python train.py --model="masked image model" --dataset="photos with spoken descriptions (Open Images, Localized Narratives)" --train_examples=203450 --image_size=32 --crop_scale_min=1 --horizontal_flip=true --translate=0.12 --color_jitter=0.2 --method="mae" --mask_ratio=0.6 --loss="mse" --encoder_arch="vit" --encoder_norm="layernorm" --encoder_norm_position="res_post" --encoder_activation="swiglu" --encoder_mlp_ratio=3 --encoder_head_dim=32 --encoder_fused_qkv=true --encoder_bias="none" --encoder_qk_norm=false --encoder_layer_scale_init=0.1 --encoder_parallel_block=false --encoder_inner_norm=false --encoder_drop_path=0.15 --encoder_patch_size=[4, 4] --encoder_layers=10 --encoder_width=128 --encoder_positions="learned" --decoder_width=128 --norm_pix_loss=false --decoder_layers=4 --init="trunc_normal_002" --optimizer="muon" --muon_scale="match_rms_adamw" --lr=0.0076 --momentum=0.9 --nesterov=true --orthogonalizer="newton_schulz_5" --adamw_lr_other_params=0.00081 --steps=12100 --batch_size=256 --epochs=15.2 --lr_schedule="cosine_restarts" --final_lr_fraction=0 --warmup_steps=360 --weight_decay=0.01 --adamw_weight_decay_other_params=0
Rows from block 7 of the encoder, named by matrix and row number. Rows with one number belong to one attention dimension. Each number is 500 + 50 x the weight over its row's rms, rounded and kept within 0 to 999. All counts start at 0. Numbers have three digits each. After the name is the row's rms in percent of the matrix's.
# q: attention query, key and value (stacked) (encoder.blocks.7.attn.qkv.weight, 384x128, the q third), inputs 0-127
# k: attention query, key and value (stacked) (encoder.blocks.7.attn.qkv.weight, 384x128, the k third), inputs 0-127
q.6 091:578452521503451463509566518504555501479533470519415483559558451544530413471585485476532602481460506439537488517490496504550437432608550432493469463527640406481494409408468516507458494521542511561553423512540482526472501470484479458498553423565610600491520506508516533543541606527483465478487420525414479541548465491512563561467476535458430587449467446522460439520460535526415458613473
q.7 103:464470459529524504462532474563474595403456532630480489518453425486495503520532447459620482468474524408569519508483451554472417509509529564504459566483542440521531469511502473575504472500488486456493537441460569527591440551467526525500520381578514552608536517475485533513553540556511560593455454490432468454503501533442487398473496512470420616509519462547462442603437586548436569542538
q.8 117:515475551396401444545516518572510480522525460482471497515481595513474536558492485505435455454441450523489522454436473438570453391449527600501436495566505494380477559402536449494539541462494527460497447567506536551517468465555465564489439467514452407446526507536427569577530534514483503526539441513479567453527531429476568611443392524466522527449392512503436487499553519593574499532426
q.9 117:587516453577452550459506510569475548522544493550549448542495619504551513490544513517531513516559595474491506521423517532574505474546482529500544445533474537573557473456520396410404445496548470468563491506523472554476526506493497500499522555587416521573587426525512447528472583409472634506432425508466453448490535457535529513553398594460470503525519438511601542460536617541513473509554
q.10 107:427531494530524495515512516519537586528456511473503505538552316520517424503575547594532495511510463516440542611497448528435573426492524412391489485449439508574584416492489461485436557519519520562501497432455532516520469468480438504458496481548486615479476413463480378472536525516531512515540414438546432519549593553536603484482530521513555562505548462544506421537464455547517473494530
q.11 103:411566520500529385558519456530560526513451368478548511408526556517550497440543515576429482414437446504459608488487465487447515468565548465469561501517497504455473419435477427457465526556527546484495500477526578555412559504521580510422462508535497448542398452573546485514446504542514466507467446578456531458496532635450463506552536518434528515510413522535518540480507356532459490505478
q.12 108:475472465509544528482596423556471517488459538644455520466454438550518500540458466524475552524485586486486442552424487490549487456515537410584467388430486564626468516539529528532490498469519431475579568532495383464627529452485497493483534487553516456506507471498482524399493576491546535420477454452510525513597592502515546543530506469468507521555598482551481514597513562448459472568577
q.13 106:499481467616534567459502487454355557487568554486558519452441415464557432495576549475529582492502569469505446568431460397477459513530462449500528461502585525576542499521474515514468517546478616544531551480506507515557528489483593449499503490527570548535487510478482466481544615536439545431462498508475418558444529477459487419479624479499503506544560430433567527414498595449452548522477
q.14 121:485425480542570407463533485478549521411515446494592561372538616512504446527465420475520464546595437514466483483466541490458466495600417522427499509476517559476526479407534431430500447535472399461472549451583428537542550505586485475500538522536523485418538507516462459438541471509463478467603509530478471515573432559566570505569539511414516528623545474483515476509481494532487489407487
q.15 098:477484613508543417520449475543498532485461549433469508470479581508584528438370498420478513523510565532440536543502555551504500507411520548376545487518511475410522520480480518496504473507567536422438460510553508515447469586496473552547518510416435424510461441501533513595463535552450472529546549523472508406530420492499454465630416502533523503485439465489499445434584403530418545438423
q.16 119:563524503465562505578522550463477425532542498516467484558557489470443436555628455554551617484492534503499472501583509511559440540592514467435565436467503408480522512534525604442537570463542557563552393552500515450568474506457490536583554538480482545495483489542505535536601495533497459467476484511531500577588482563455428482398592462516474470528542458479541482414577520478423420514422
q.17 094:497449560490468518469527506413532434486510502457471443521546437617456454483494476514491414537466562511530544400535466552556604451513433501630482506426585448535563509485534579517470533445523547525517436531483604478530446494467483496463548418485591570528499452532420561496515618448515452491451553485511453436524513502519467527505452447394522481617560534552402475526571515444493570496545
q.18 114:490443571485463502516448513464544574462474479499477332591457476492472602398483505455479557510446500490479542514486499461569600492612429398496507550461527445597476542494523574522488530464498484394494625537503507571510429545484467435524496531439548468420564427416464506553588484473484518504516493446549494431545473457532470516513470456429479432514475443495508469504550448476569593455457
q.19 117:436443444433515490618528469543537493508480534556537463568583479485538482507545475488505513595432439480430441398486573449525421567545527481420465418457451435614529481488526493492518521451452460543476404525520523512571568399667518489463502543551431475575513438541458502525528500524486441489466474484449466576541500514494487582432488489481471536514446561476500459551575554553477453582430
q.20 097:478498519519579441477484521503420425479522486403560458476433597410545403463444405479504513481485574548532494542526557542427498679462478516499536421516542528432478490521461506489491547514433445514457555513548504522509439536470482471510577466468586480396427472499478514522502483476545456422568509489530553566439516534403377465499582551512432541515520548507490579507457588546473446527544
q.21 115:446517556421489479457486458445480532432529454415486539543527558589583394524449487499515453570513553570466547542520388499450479512491529433523470425468546514418481464487549621437499595520496494543551461471452500524471471534490486511470566466530595552456442602436583447505541498557400540454585511544575587539584538426573461470535501588446471482502480522530514531510509409484551491480547
q.22 114:491508514505426536495485528459486473541477561470513456501489473546396421382506542555493477497470490544454449481427553377474514499499510545564471535539468482503474479492381446462512461398506476434469457499515414531518604393482519442380433515507523380546449489443567532546503617484559495537561516497471452435498507430520508430444527575487472508464443616508517429571500488457604531497489
q.23 099:498498484470543512498393585488460554484529516508498547499575569534480494539498428459465546602495509431518486550426536553487468416481535480476510483444531532471560549457550508439598518467596561440427501425479394541586498563480436503523480479540494526513474581460570442433538535555430506511556484473527583628490411409552546523524401500437391481493544517463529516466574461587492540483431
q.24 097:490527474523460553473551445600445511478499654458516523525460463485542517529517490502532492469463449552424411525495494531540527552484509518483355366623504512511419422439475464515432552625456513484503390454552614543478590421490501563520542466509440443487575474488510496510431477527479540486486440519529495475550504508490529555501509515541472545454494478464618501556422500473457545518416
q.25 107:549623477483531461513520548467600476456509503502516496594502584504497516439473505505508442464479614519579495502530438434571584437576472513535560441409454512457492468439551550483455501506534484476506424494511448559424524523557526475475480477510532480523493545580512411500557504490647569535459538507478459526573400566490404564483526516450559429549471595543569485498606484413538550456507
q.26 100:577553526584590503472541492503526567476532603419585506504516552449515564444569430399555481458513488448503538489508533515521542554409503561366439422532520518473564509453443484506481466515446423532520442422572549503515544571526528532484482489463411497516517520518545593513480509576567504422577562470488517481480382477546439387459434436496489527576485534517580516477431507490435556491494
q.27 112:494579564478433540624567457479480453558524549492474465555540435437490496475522580455461474458653475532565519435468429442521498495503430510437518532467495471456464598489535560439454455529533558489510463454572541555575452464562507442404555607442469501480524521553428484521570466533513462592420483495475492541575505510439520486461563451487470475541583403495541399560509498462460573488512
q.28 100:559500423582475477544487491503473549460547527556505440451456517490568519481546494549505568529389493524519442591553414553510529466515426461504462467523425485527414546475480460463547557585554541498484525483454498465503446570408486517501432462447483529479482507471533487552374607552547544475524507516494495393435495503522556409548502438515499574565446495464646500456384396540423551476497
q.29 104:495473509486512585496465480513504515562560512459533478485532523407514510499522557505519509532441478523418450407435513409560413623470524451417520385488516479455558578535518515534482472515431463494479458544510482505548453463562510557564547595464455489484450492520453543573516362591518422492480512564585542541550506479504426587498571351495524427508432490447475464430585526506486527530456
q.30 105:487476465478429492528441460613448521460510450532548481449599541471514499498429554576527482509522544493534406448573555484504413418474496578520498497589386497497475528431509448526504544499503540459579578481471521507481361512455434454442462520558525533476543515483489409554509561458447506486424422548556562497526618485377481468509570550462572591500451472485493461523551503529521469421568
q.31 096:551466490446547422400554481545495577469557516523528461481549395512487584466525423445512527494396444395581459557531514439488500446566582503494477531549539509528478550476514506517544517542382463502564523415526603491493504491447457435581470399549529519488486570462488549472570523546440492424565551485482464569463524451542553446453474540430420504532514512488449526392432431483550519549428
q.32 085:409453538516519562568495470504450532440417530535504526477438540456456495433531506464502609552459533492522505563542557499403484565622494608596551500474401649487495643521516461497544522487559499469479501493444477523561467536515472567530505494376454457507449461474594490510440503446486563481582520466440511609474462496537550454489484537398544464512557542513487440500487501464530519454499
q.33 097:535513574551466424505553548550519488460475468531499526462627494513463494513516402426496636452540481509529439497440434499527531483539610493514406461551504528440493511402576608494416494496465453487502499507514538530552391630565474451526510473469518437486522555522570537485509424501436485436430486550451501490375533435525483463512467527489615541509491550534428472528499451458533410474534
q.34 102:479407466516519577503415634541501492499443494585528456567549476491498466518486517609607480530468501475555527545397398526467489459501444556528464458524439543506505568458520521457473496548552434524600559501435498461496494550449440548539604422442513433454541580467519424523448440522587558493511494477483511438419415541534483508522446477476547426547485560554560459506488497498628450500530
q.35 087:540527468484512486448499356581502577583495483515509474453469446488501418547505511558499623504444514474561570521491495467584526521467478402458540496500509526523426456552466462482456535474523559626471408487560418557496465467535441589478642452458518542527497540531532548551553511400469531489410502398548499480485517476446499471484506497505425574527507463542571585395489509485462445563534
q.36 084:446495511519453559539507511449485480524517498468476501551408553515514629504543586542468445448456476516449545549528559474553525521422488553531505479490459568404579528479386385436484526590554442479483423525581340462539503491514540558527544548545412445472495562521488546472479523540515511524516550493500531551533455579486478506438479508427498413451538435461579499499571486393516516573411
q.37 089:502470432485511501530537483426458412453501530456512507508485429526554450412601455569478530559433589469491511564483487598520461400531454535486537544453404515504432499552491480463463524484488469453566479460435383440670450534484529494529516424500558515484499591551531458533496567537496505446533567433490588446472518574478490483463462428477490587560450474534529571524523500458591604482509
q.38 093:444441502435541551443597497473468490472519406545407651523496444551431529523603508525572413500487483482570512435449483536481561491544517444412507462527504431557453526618484604517522529527550566475518468505452534458537433525466477496580559525470504485522449457477469487498519430499522374553479501432464569511544486616524527508441489481531455547586516548468530495519456505616502589511502
q.39 095:525424433457458488530602500472444484502437566493482489521432489505494528448490429451620577559464521528509484453505497495575541425524518460513377443487456480572418528509576475507483541581442571463538454526473594597494506469530401395428479537471564560508424519400429427498536413610403450491507527484484530488551514488498550488513518506472494523526565547535476512394478421474544475490533
q.40 082:492555515596491434487540372412551472463493597479472467458469433554463509479498494547539509425493557497607491447609516509589431548505437464437456485535486482542562469527523592519539469513452445540468446560511648491571554383518474465543416510428527525458383490507477550512514523462469467529494490484493551445515514557557506409490563466488547448532502566488449565514451566543574453456498
q.41 097:563568458561439415462455507479529506524513551594569473398502444426441478477430511475444502533565468522544503492547475514486503511525491407535475504510415443517458447496548493477482403474482412647549526518518585599457525443486514523512565465415511520382514602444499455496539470408546492472426493586457533383440508497512458443509481446577495466524505481508515472517513507507567372459512
q.42 092:453543580489559406515449488554465550490506552521499607579575523521494438499419490528426480392536487544514500474497589473453510459490480451459522488527575477433490504514448612452491485446428540524468454454470499492421462475482530469602520621553476415483558452468513476524587494435609488563567440476477478563502483467455455523456473456523505526588361476503440573545556567552569523474513
q.43 072:500429431543469550549497527454574390499501523492438530475634464501442517480578561551421504476493456413459465475514453546519430450456483420567463543555456515475507511545521496487515430598461498581481437422433430474575473480560488459532595478462545521421522483537429594469508511444487561466469504392435420506466522503553564492485527540481402557506515476468615561497474520452560517571555
q.44 109:452432503551529506517525470549438456556562502474481439461421515476396482531558407441568520504500447373456493467465541415588575539573487438510514549463587400395516467483523450571504451435495484506459545537505472449508471533619509652455452484509436483516487555442546563548537551583525522540527511519487511520466543452504514472476538461475450509426477503417454423515529495539442504386474
q.45 090:473514528574411543359535534502438466559482509481537475539467559462611469482406508488614531419528492549480554532428482461534478458510495491534540572556616555479504516403487559467457490501593463492528596512524538489419401536459530511608492490525524407505532573502476480531430483532566480541521515532546537522442458458515500526511490529446634482524447533525463501486529436431460402583464
q.46 100:469477439428584461503513549543383467500580506615548434561460490582534417530534464491505565479459588496499503495496506465573506451453480489446473505530573490434521491554517492506512513498479439524641498549503400380429537472636469558531464517533427399512504472473457476557501570591526474476471464399488526572521525472463471510405510459483540488439497502470532615549554518479453472532487
q.47 104:518417489456494449510582522522513549512525576522494497537511548568568500472498383544489559470492523486497474557440475487518476401421439499544516549369476482507435423470539461483483530587525595464603480440437446517539582489445540465376440476540571632545525527485499415480529482520523569472504530535529541498539521453513444469477364439454450444529508471509454504494524537493545568626494
q.48 087:530497502444460530548510486498507561554543390456540512455562499445526523500468497478445437507517479602523555518463514547444638463501438488488437501510438434451511494556489607546553459579462497481545496475481482517501584400494515432422462571551557492447564489549535545587467389494471502655506421492530415600468498395525545540467492533480520504522504523498469513480453582599529463582477
q.49 101:525502493494520496522478470495463472400540540496563542459592516506551387486521583424413424551490558525509401547437540544475461471481488484538500619564518464437532540533469516424495464531475579401537535483500539432489491562596555527567447503552575509612502495547505570628461477509464537466473550506505485585495451426472497517450492440427554475520478497389542545523625486510492499571537
q.50 088:428569528448570521589525576485460601483466462510471488502451488583461562483546450499409582554443526445477541451492522513427506444535491514462463496474515544534401526501581497464583567533571591333532546526430565493564424474542445482486476481469543442495528465488517442440481476534438544501545498503492504459535521503524468597455546508424554437579522552532487478480457376518505558547603
q.51 080:498429525428449460399562452542473586484478572543395489550535567539430524538528452518560486462473520487463424410462473465554370574520455475511483475553568532471414538566485462487537578583489489510531553505547561501506475444489537497538478553509561473634559413513491601478488515567509463517482486531559573507605410527502549509476466452483537511543550545510506539441387543514486432543441
q.52 085:435497478571480494513523624436485469476492494570440537502535455565483588563612459390344547477542519501508493500494501526463510369518556451493513542472532537537425498517615497518454470500549528506444509475427583531497496424490508493534483512501455569488523396563464502400496507456491479435537485471487562486477563604535532509426490619486481512442586504459524472514404457462487544560555
q.53 091:442486542519577480475477487504511552572522439552536550569532489612523471540408458562516460444492484521551425522369463454421643498509435528522538484463519481483571477433528532501569511552530537490547533446413523459474489539431478519413572590493493498484552410488480512547542461476527560507554538452478494490560598504563451545542455484485524428600491502467509387594495539528431568518412
q.54 118:427485487489510532525416525490481471473461532496514488549510482534551524531490495532571529488532504526532468517498424395403528420452482494452491489486467580568537463557538527469415610503483490442449465500426600470515563517410428457526507463502527527554353392544620447539440470447499434412574438473580518509468546529496544453513478467562554471450522559495483489550396419469577581495552
q.55 090:563508552490561434466515420487448415464562564526559551443476466651449461419514512564528640513456582497609489514518416512611515461453553535485496563509484515521483423489480462470507470490499497541541498526475436489504504595590450564470424460444479416473464457433518570564514447509427439402533453480459522519455579510549526488502426511553539514555501549468538509592487558477514544527534
q.56 106:565484533527437529536478495462432515498582408434495490438517444489463391424427496596491356588504513496520537456496481576456570464568463474443543579562429422544486489580517496552535479507512496519494583543419502472555513404549548514490621446477524459407442512581570517542485546495546492533468518508512498463470482522552583528494484505509598529563485469565543512582455598520497471439532
k.6 094:501456511432444494557485546549477456442502491467478532551456501464540485495624432493468583448404505433464450549488566565486496438517390430461442567421493565505404486426501490478473456504489506564417481514596560502474464549452415470524456487499499559501503484419538545561560529431518469485445447444479486572426554606456480472411429518508469529476385534466468548480572465478513459622472
k.7 107:516495509488536501458528448505469505415526470467565438493493458538508538446530478405607485399444506403460496533522497535472405589493444476527456444406493600488489522522561517517461469475459510467430488435427560484466504554533469539427424442522509520641566637454557506567465537614488567529504472448494452485532536540414526468388526475527547510484549483538479478458544464520589475591516
k.8 113:448595484417488562572497537552467489499530531465553444609403546499577490452515486522425404477565489474437598484465477555550500476494567525412558502492552442445471509453501536412506511573483558554498521442556465483475489417451519484555403434607457468512556425586484547561462528469440498517510440545590460504521430519568501514526571598446526561469412472521520484480529462555586467490520
k.9 112:496417422538488530386463479550491489474522507453443505539504472458471516516602526512598523387554541507523515515483498521518580465462462571454510467467458528603461607540449436494531529466451480449478484495540507495417515482497496567611411571453454438518484594521596443586531592424561440499501376528490529462501479488488503437530358604502466467460503515550556487486505559537502533504510
k.10 099:511478487581587411384496512503529491441542477521563510502510485519504477448521486536537456496437501520478542441500495516441542440408445450519534490522533594505462452553562487434477497399458414614460457573482596581556509440478326406507460493526507517532481580472511487475512516478601450539467476418465441495457528526485481478437428456512498507585575512540458537515495549428603429491535
k.11 106:554578556467517505605477505585466531531508490528474480478451565456561507602537518575452544423420421512442571435426493460431499463421626476481555552527567469427405473520539483444503468495380514460517494585531492525489513475476539540572422457467463475497546518577454558524512463443441411475468545500399480495461511455452436484529518574602522498545522561533546540545576496446576499472507
k.12 117:432396546577509413482483439576478539588489524422468513502515438553534455473487512485466586471509522484519501507505424527508488517581489554480511482488492489568430548520467512566492482401549468506573542413476520419538595625495521488494492556502584528546526536556563465480603468492584518541563438513476555488535538588539563475537423551387434503522554560466509426422528507463449549397439
k.13 110:507457507462485440522466505532481528497466565457446489430591434425450544491588555506485527472444562524526508490505495465492400528495432564545541481543487597578442504546486486571549478566453429558480495465534585530537481565569479535504558554404569430529467483390528425426535538514560551520464478476541553536439545515453418469444459559437513389443449545521553559408454558476452497591418
k.14 111:435505539482545441595660453518449492426466443478552521466449544539520494561458427537506583461624508473453458478408404467441480519604434571495516537511440480460512515461456440468470473481586524474500534474627462458563616468566536512515530564503476485484525460452422507447436488497459488494510545570505474510470517528464554436543487462467490473474551451523533558457638523493591522478515
k.15 094:517610513483440608445521463520555495447508501595397454507485578497536513495494464478563493565471418487473491483498449472515524560359503547510447523522510492483513464522503648477506547552497422498463505544557362527475568468573501542504476515497500487480576471455384596593469453538520483464499482486557435524566475331495506486533523454492555496472509547519481561527591463553509492522565
k.16 110:599413526472495482558496499498520495556486465596516504532591460492581525523578424544413510459460474489517509480522545588529465525454440467489538524461455450573497465500474456479579524534479477615448459471508457520515451506425441466499576454509533549401535493373451504541492510528467503517464450441553524538354494545505418474433522520415489454578478563401521504520438542542385520601554
k.17 110:515458533584485494548404501460452511574496504461474577563541503603534558434479451423461506504480464532480469541566401506510569571503546459468430551474599474504510457495518602557530444466616563605506552583506536486526515533554585364426482456499601534473469597548487524502541572507413471509488561519568556453461585544535470484485537507503479478509530460482468453576535535505427483474508
k.18 120:528483492541461511514499470473399533529619579573417592486542552564481542508498531473491431504529533454483433479509454541521494513538617508546507538510523499524538538550503572530552488512591433454545485543407452587493476442459509409495498560449571503580327447498418549531479517466454525530518487463519539448585456537456482483547453509508539469525496522463429333516509428431481494557534
k.19 121:548530527485487450535536472486480479576479565476578547508533338518550526537498391532455456475490485448430508447415518538535488571442422501491470434447437522491487433527490452563547513513475511632509416564509520453536586420521552433487421444506432474521500508428503539516538472539612466527575476503440486468394477484513546503490441422470454645594546501448554493504508463554528481515475
k.20 101:455514566462512508484523583497519487569498414523463505382491549437434483468511480523455549521509595450465507598511603510480441516495499520475476474509494482443486549554551532563532517558532499452571495508581527522394442579444528593496637428467586524453472455565542478464429456572530516516488421520511500600546507392370456502516491464442498407424516485467552466551479519597489495497496
k.21 112:481483534536571525480418539484398396436460462557439522524440604497428430488444456462473501553510496524495501580497434591461509489558483452508527493489543479399447506457528602437459667458474535558541564523483469550504471616481452474549544427496570445444531528516549513514482433484519566448574537536525581607522426483458462452595526514454450543562487542508506504496473529453528443517497
k.22 112:470521436430433572515507526406471472560618463481476543547497515469479444453489481592507424610572471541445538446458570537464553480511563558510485572515460475537481469399459467507503369524479494459562467495459494489462497408566529494439476428588432440529502546536538582461612475499537565559489521501515521523484510543554648519516485598433507527482487525518456389527463507444527504493455
k.23 106:479519475504476528541471508528515436387494534456510504563440554486553564478464509359481423502536553529605477424449474588418517500524422488509528511443443509494485537441492474444432538496485459484551582523518437611545535549588485461542574521584505510510610587509462562430426460561534527402531536452493560605397463516481516430544466536476468526528524433474517572427545435501489489520499
k.24 092:465411492543491551501483396483428456442540553454482482533521391497561448500516477502512503610472435513437553462458447506590534465439564463488484420479507508585492488540453540476522452507382482493451515436497524469523555398499497598553462496561546432402477499484566473527526501562530466507538578451500425465532521513513512546428547475536428499365481596514636551493555480481471416493442
k.25 101:596465518441488444542499447556400486599537445415451564539538533510461469454454426558450494452477532459604427483545455489475498542567564537494457475494500430542564514365486522474481447469570590501464461536555416492513492487553444540566503501471502500580369551546447512543520571437388548501535537502447480525579492515453487461566504527575494454520467554520565404508555504415491505480545
k.26 095:546458554421610538505560423440466411557559481535549500497507504507476540436544423490610464484553461454498525506525495505495505489463554474433434500438520558539491487505527517481591493611559510431475479484546411473416552429588481541567595493580445512535510530417490574533493391516538511498562536435436460515595536472406621505506550475516526503424481502559483541499501474523472568589462
k.27 105:507455479517465461498506493426508448497484496565443468552583449446460451542453507496371444466530435516459473403499518488564558509496463501517358566499508553584546492496556430459554417517503482448446469487517532516516518406493422374464514521506430515487483462562470518548454578482418554522514543457506555550544518478551485392418467494561532428638509508475496444451456524520567447586418
k.28 101:597500490487523511485441417493507507408601590518374402508529506472574561473495582478569526562426582479502630517507503557453524468527474443488564568454549465512501498559519466418524513472445529468535558532539425513530421415526514591582501429516576480425529542586438410509488540499521507449468549449463497487487573526530504517504535547528536471442608515533584559533502473497456531558519
k.29 098:491552528533565451535502480491492446563464573550582495389530411474542480525508476561479499497441392491464488398490570498600398508531558525580476469483481508485487472562469560474466569624493503576523518524498435513483458467483541455537553445539462491477573413490462511523462406538523598560577526574561556409431436464508492476485436456526417509548470610492506525482418492520495514451405
k.30 106:414578455492446467401543551454509467496597484568457432483531478554493522566503585530457503479417553475477541414492477490592466569490519479607625458532501512508503475479519472475453501406421573559509590469567490517452589541395502544477446414484470469539492573575485482568458539428466573578550510571551460540567479516491429456519435474508526503563548475496576462503498548501519480423457
k.31 098:543523556431519499552556503539530514475542511526561541537501450525542554439548497447547499507496606477529481561498481486491478534516514442509495490459459562460522587368554537536538518610471526618502533354519490545523570599396526521519530518452475602598474490406500484484424429480569468447499606431457417505489502590439540486529535512485507450447431457495410504518524461466449491572523
k.32 090:459502438574487454517554510477442522588548556486589375475490415398588422469547503526498536448448571491428547515474527538599470484557526585531530444527444628467458444469517511449538541459424530501519466435539461549385554543434489546537462383487489452500452482545445492512527511514508436558536442513507497497547521424407456528529437469558554486491551584541500441521504490508418446525514
k.33 102:539487500458463512564464482626458586517398452430499492464518489467466428539491556490471564447514579514541477568566476520547510507447451483473455561371447436479498678491553573477409530544482510434470617565529492555522514494422551510442437401486449454514470476496464515537480491529496463486478446504405448515494446567439507447501576578457505463537474536478486568540550485483410479541534
k.34 099:533505434504523433500474495548437568507466526483564437519553525361489461515400473523576559459467531525498429505453506510537549455530478554445582450469428499510474517516413484604435459507469572521451503513498472459607444509466484568465507490555570468487526604475520487495402442499560520465421485504449554594459522534439431581487525468519477451525642576580574433548488490497568491576546
k.35 091:525504554632525584463565485532527564453541434532574481485420536461482487407494518523528488450557480516491425559466558443527541518470400443497562490522475536513513488558506566451521390508451515445405427499582552522547520496531442456526550520428546444477538446478519493511521512457539528631466611499523512485504506452470466516456423525486516472576461493587403530432465365513420409513472
k.36 087:444571515519444568458514533455539460544536534525539421573577483516483565426545468534515526462508507509467524515487558422434505424512403538521538568590475573402479471406533461528499476447470540595560441454429448477432457434544502535564432467458443513456518524523439484463517544477448497508442448538492409388521524503509417555489392526470606542513492503571462409481623497464549524498465
k.37 097:507479474516509520526486519470495464383467406509555523518532406438568482475460549436585559519472502465497456589419544406469485477461457603432552478474527452454508479483546440440535519558494520508461467466527527430556449550473581569426509475519381434438529520492487469526451503521389501458491520473489544534414494390376444563476526577566535537552520556469452459494506582561500550570428
k.38 096:454488567539574477474494453517542608479459422477494504526534526453480483465482464426494465493468489513609483534506489525479410493531505510487594429429519463619398520518500496560554477385503423436556472487466485479566491462535481492408468516462503462463381554532472499536459434465518471517507540519584496584448548517550425540403443553519470493548420500553463567594536461433461568519640
k.39 096:464477497528491498462485443488553555434481423484472413582546414557411527509535556505590505476493556552497537462495482595502519529521514428434498391488486486523489526508502488548484502402511422477541585527465460557584432455461480548510511536520542572473473391459340595471449476466586443462507557492518534517466536494531540521507474439460495419423451609452557499487422402446544454517452
k.40 096:477471498399620525474442560434562437439396415514422574578482423540496493477488473523556477542491530465540552521497493541420524492514569464483409518487546450490476510488526556490479452463543438496452516607528402514486497381448444513506611437477429481466532399522531476544482384565494491574563450506493521511518450470533494493550523488513460485412471582449454509620499557569474530506487
k.41 100:501506464501479561505451530555480425511414492471435606471476513487540458557444546572580533531433489513510487593466498543485593550438545467431480538440466458515491551519488561577416499441539480550470443522558512538529477510426351488592584518479531647477568514431457402504412449490494577512448506499481582528521450464528528495533510521559348512512510530501478475586480537533484484508477
k.42 096:485538501549619475542465554448470535529411531414569581354576556608511582546556425537399509488526509464657499496502522487525447544491517557545493486552494486537559501504579550534451559545568540537435493554528445570394544537522445528556537564525438570541439517490576528523536559521508531506574441504536466495529485451535519496509508500504559518476523453472516555527574574546562521480491
k.43 083:460530511485556495507488500427462501463479508439489588404599490472607586425465502400470514535434524483402459497510524401391474515480418508543473580439463499488430541525542418512468467461474486461513517560553462417519452504512570489551461491528477542481453560516563658453546434537490439527522541571523524511430479533462540498461526547542476498657488481560477501520466549489477442593543
k.44 106:480377532491574376538495524526594563535549498485429515524453472451422484491532510491495518484607468505535487481537484516558589487438516498530456512461490482415427502486539511447463406487524489539478441421636527480488425505514510461519536392443429519443492458529483510604497434535395515486497554460501492518544465459517552497388449528493507563569514476485430549478560546452416517380586
k.45 097:609525548452533473480515535564624513452501551437556480472402545558465499484532530511492511451500631558528540461504497543572520464629419488563558563603443518543553489434530525585417598565506608546488474534547453535446475533449557533454500487544532474525477486467532412504507525469468578511473467540489490450609462524466463509552521514550464491500480437492471406477534426420454478575515
k.46 102:472593539558528372456540547590560462508402581484563455499512491542410511398539427556519449590553529513624573493515470452537580468465477463537499494519426541548478506570591562474531513546511583533544510555588450461562458512470564527548469532513538461504504474488478540601441444528426522524485592459538526427461542474537561503419442464520578486530508477537523513553534555537502537441521
k.47 116:530508467419447413469436500491453505409500492510466561509508450499538514541504606527562529452563549454578511479455511443508534468463477527405568433456595399491561423422496445469518527560490549448500464461529554451570461553424552563465539555563448613528486435438512493438493547491497508438474494409483588527528492541494406518496523500487556554449556525532532500430499546577563519453353
k.48 099:566570548504518470558552520570481516542492465475543537528485468571519560462553392530507491523553489479496468353427494563481556521451557494502544529523604399523508456418479546469419540509402456574506531485461513561511509536452460467516407606589520483414482493455531568467535460492586444531592438512559486579514589546653569483551522497539503496502507444503526463478481478462477477430509
k.49 109:541539601522520443511501470506505460523494565503565478503459529512555457473524553437436420517482525439525423541540467477419471386506495468546473481491519526535444410516553476448604606510533518492575491569527467537484383611545585532592550509535436516514440485513524512472492529593453567435443399421519572587473463484529499427460467434586553560577456543486529513456488500422502490499570
k.50 092:476503499458398418487510544542482511539566505487538397499512443512540515457483521409447558449546519478583450489427426476532517520546479527476468378464463456576538526553474554586614507491552416408590472530481545507563519553474535552518452484490406404571495526522439497502478452442516452473560513495477499588480660500506485515523564425463480533433440577485573557459475453490485423507487
k.51 084:463532538406454447497450493503519536406542414528568429569497539463483545543479543532472483481478547520515449525602469547569557510536584458561518475586554505575428441527483547432509535495459540452459477523594544504536468384450514591454524480533515487536462398534475462450597553421591458475490465550485470585438539492440370505414473567444506481460444443564453480525516461517473447455472
k.52 091:458501432466425452485513580441443402470496503436428568425511504453539492415460573474485557510423538506567513558544449490489462533525483463572532477477478431536440575515632438535528514416544471366582468503506545417549565528516537566503415449472482575588398489541509486513524532459420498567572485479495433499495531579486565494485555571542474524488416454519492498550522490528430458554533
k.53 084:478519606441485490568485440466463571496572579440502509416499540484500399524508472529460497421537527452601472486449432483466439465507516485472565345504428423536466518555443501577581537506489515471407526427486572488553579495419612562453523553547467446485478545522550531446528580515441507509572503548458460557537560603529539560445483484565466510520523494481452566431444522469522525462480
k.54 110:501512471471546571466546471451493533475467603469448518508481542454462432507446467535537485549544514618526576410462510482371497387552551522597522420505542507525371597518521444571517541544470415413478550553508481510502591443576473466441479483502509513524523431557593513491428517461516510500558523463507471535562476444414528485513550497417600427432522447476503487516456424497564520535523
k.55 081:457510584558562489516462551526480511594513525575506451525507432526530439425480559511559481483505494494557608578580457361520566498544545482481470468403480538538455582485458472469493541544478479449395638538509476461516450490431543454471609452465544513482445487479484462571386478475382457547526524507495555490521483428485577576506467534587483540490461517547513538524422546537479559523444
k.56 111:474455509517503564507529527488442463533500399481592531564510579420501494491584437467516411549466512497451461493367376438481548608467512522483547494497561465524524532593439530512553465503479443569388431579509503451517533501440570522497484512465475377413503548513532459508459428467511456540550522456506552529431522512513453474485493585632510501564574508464464520548487582528408513492492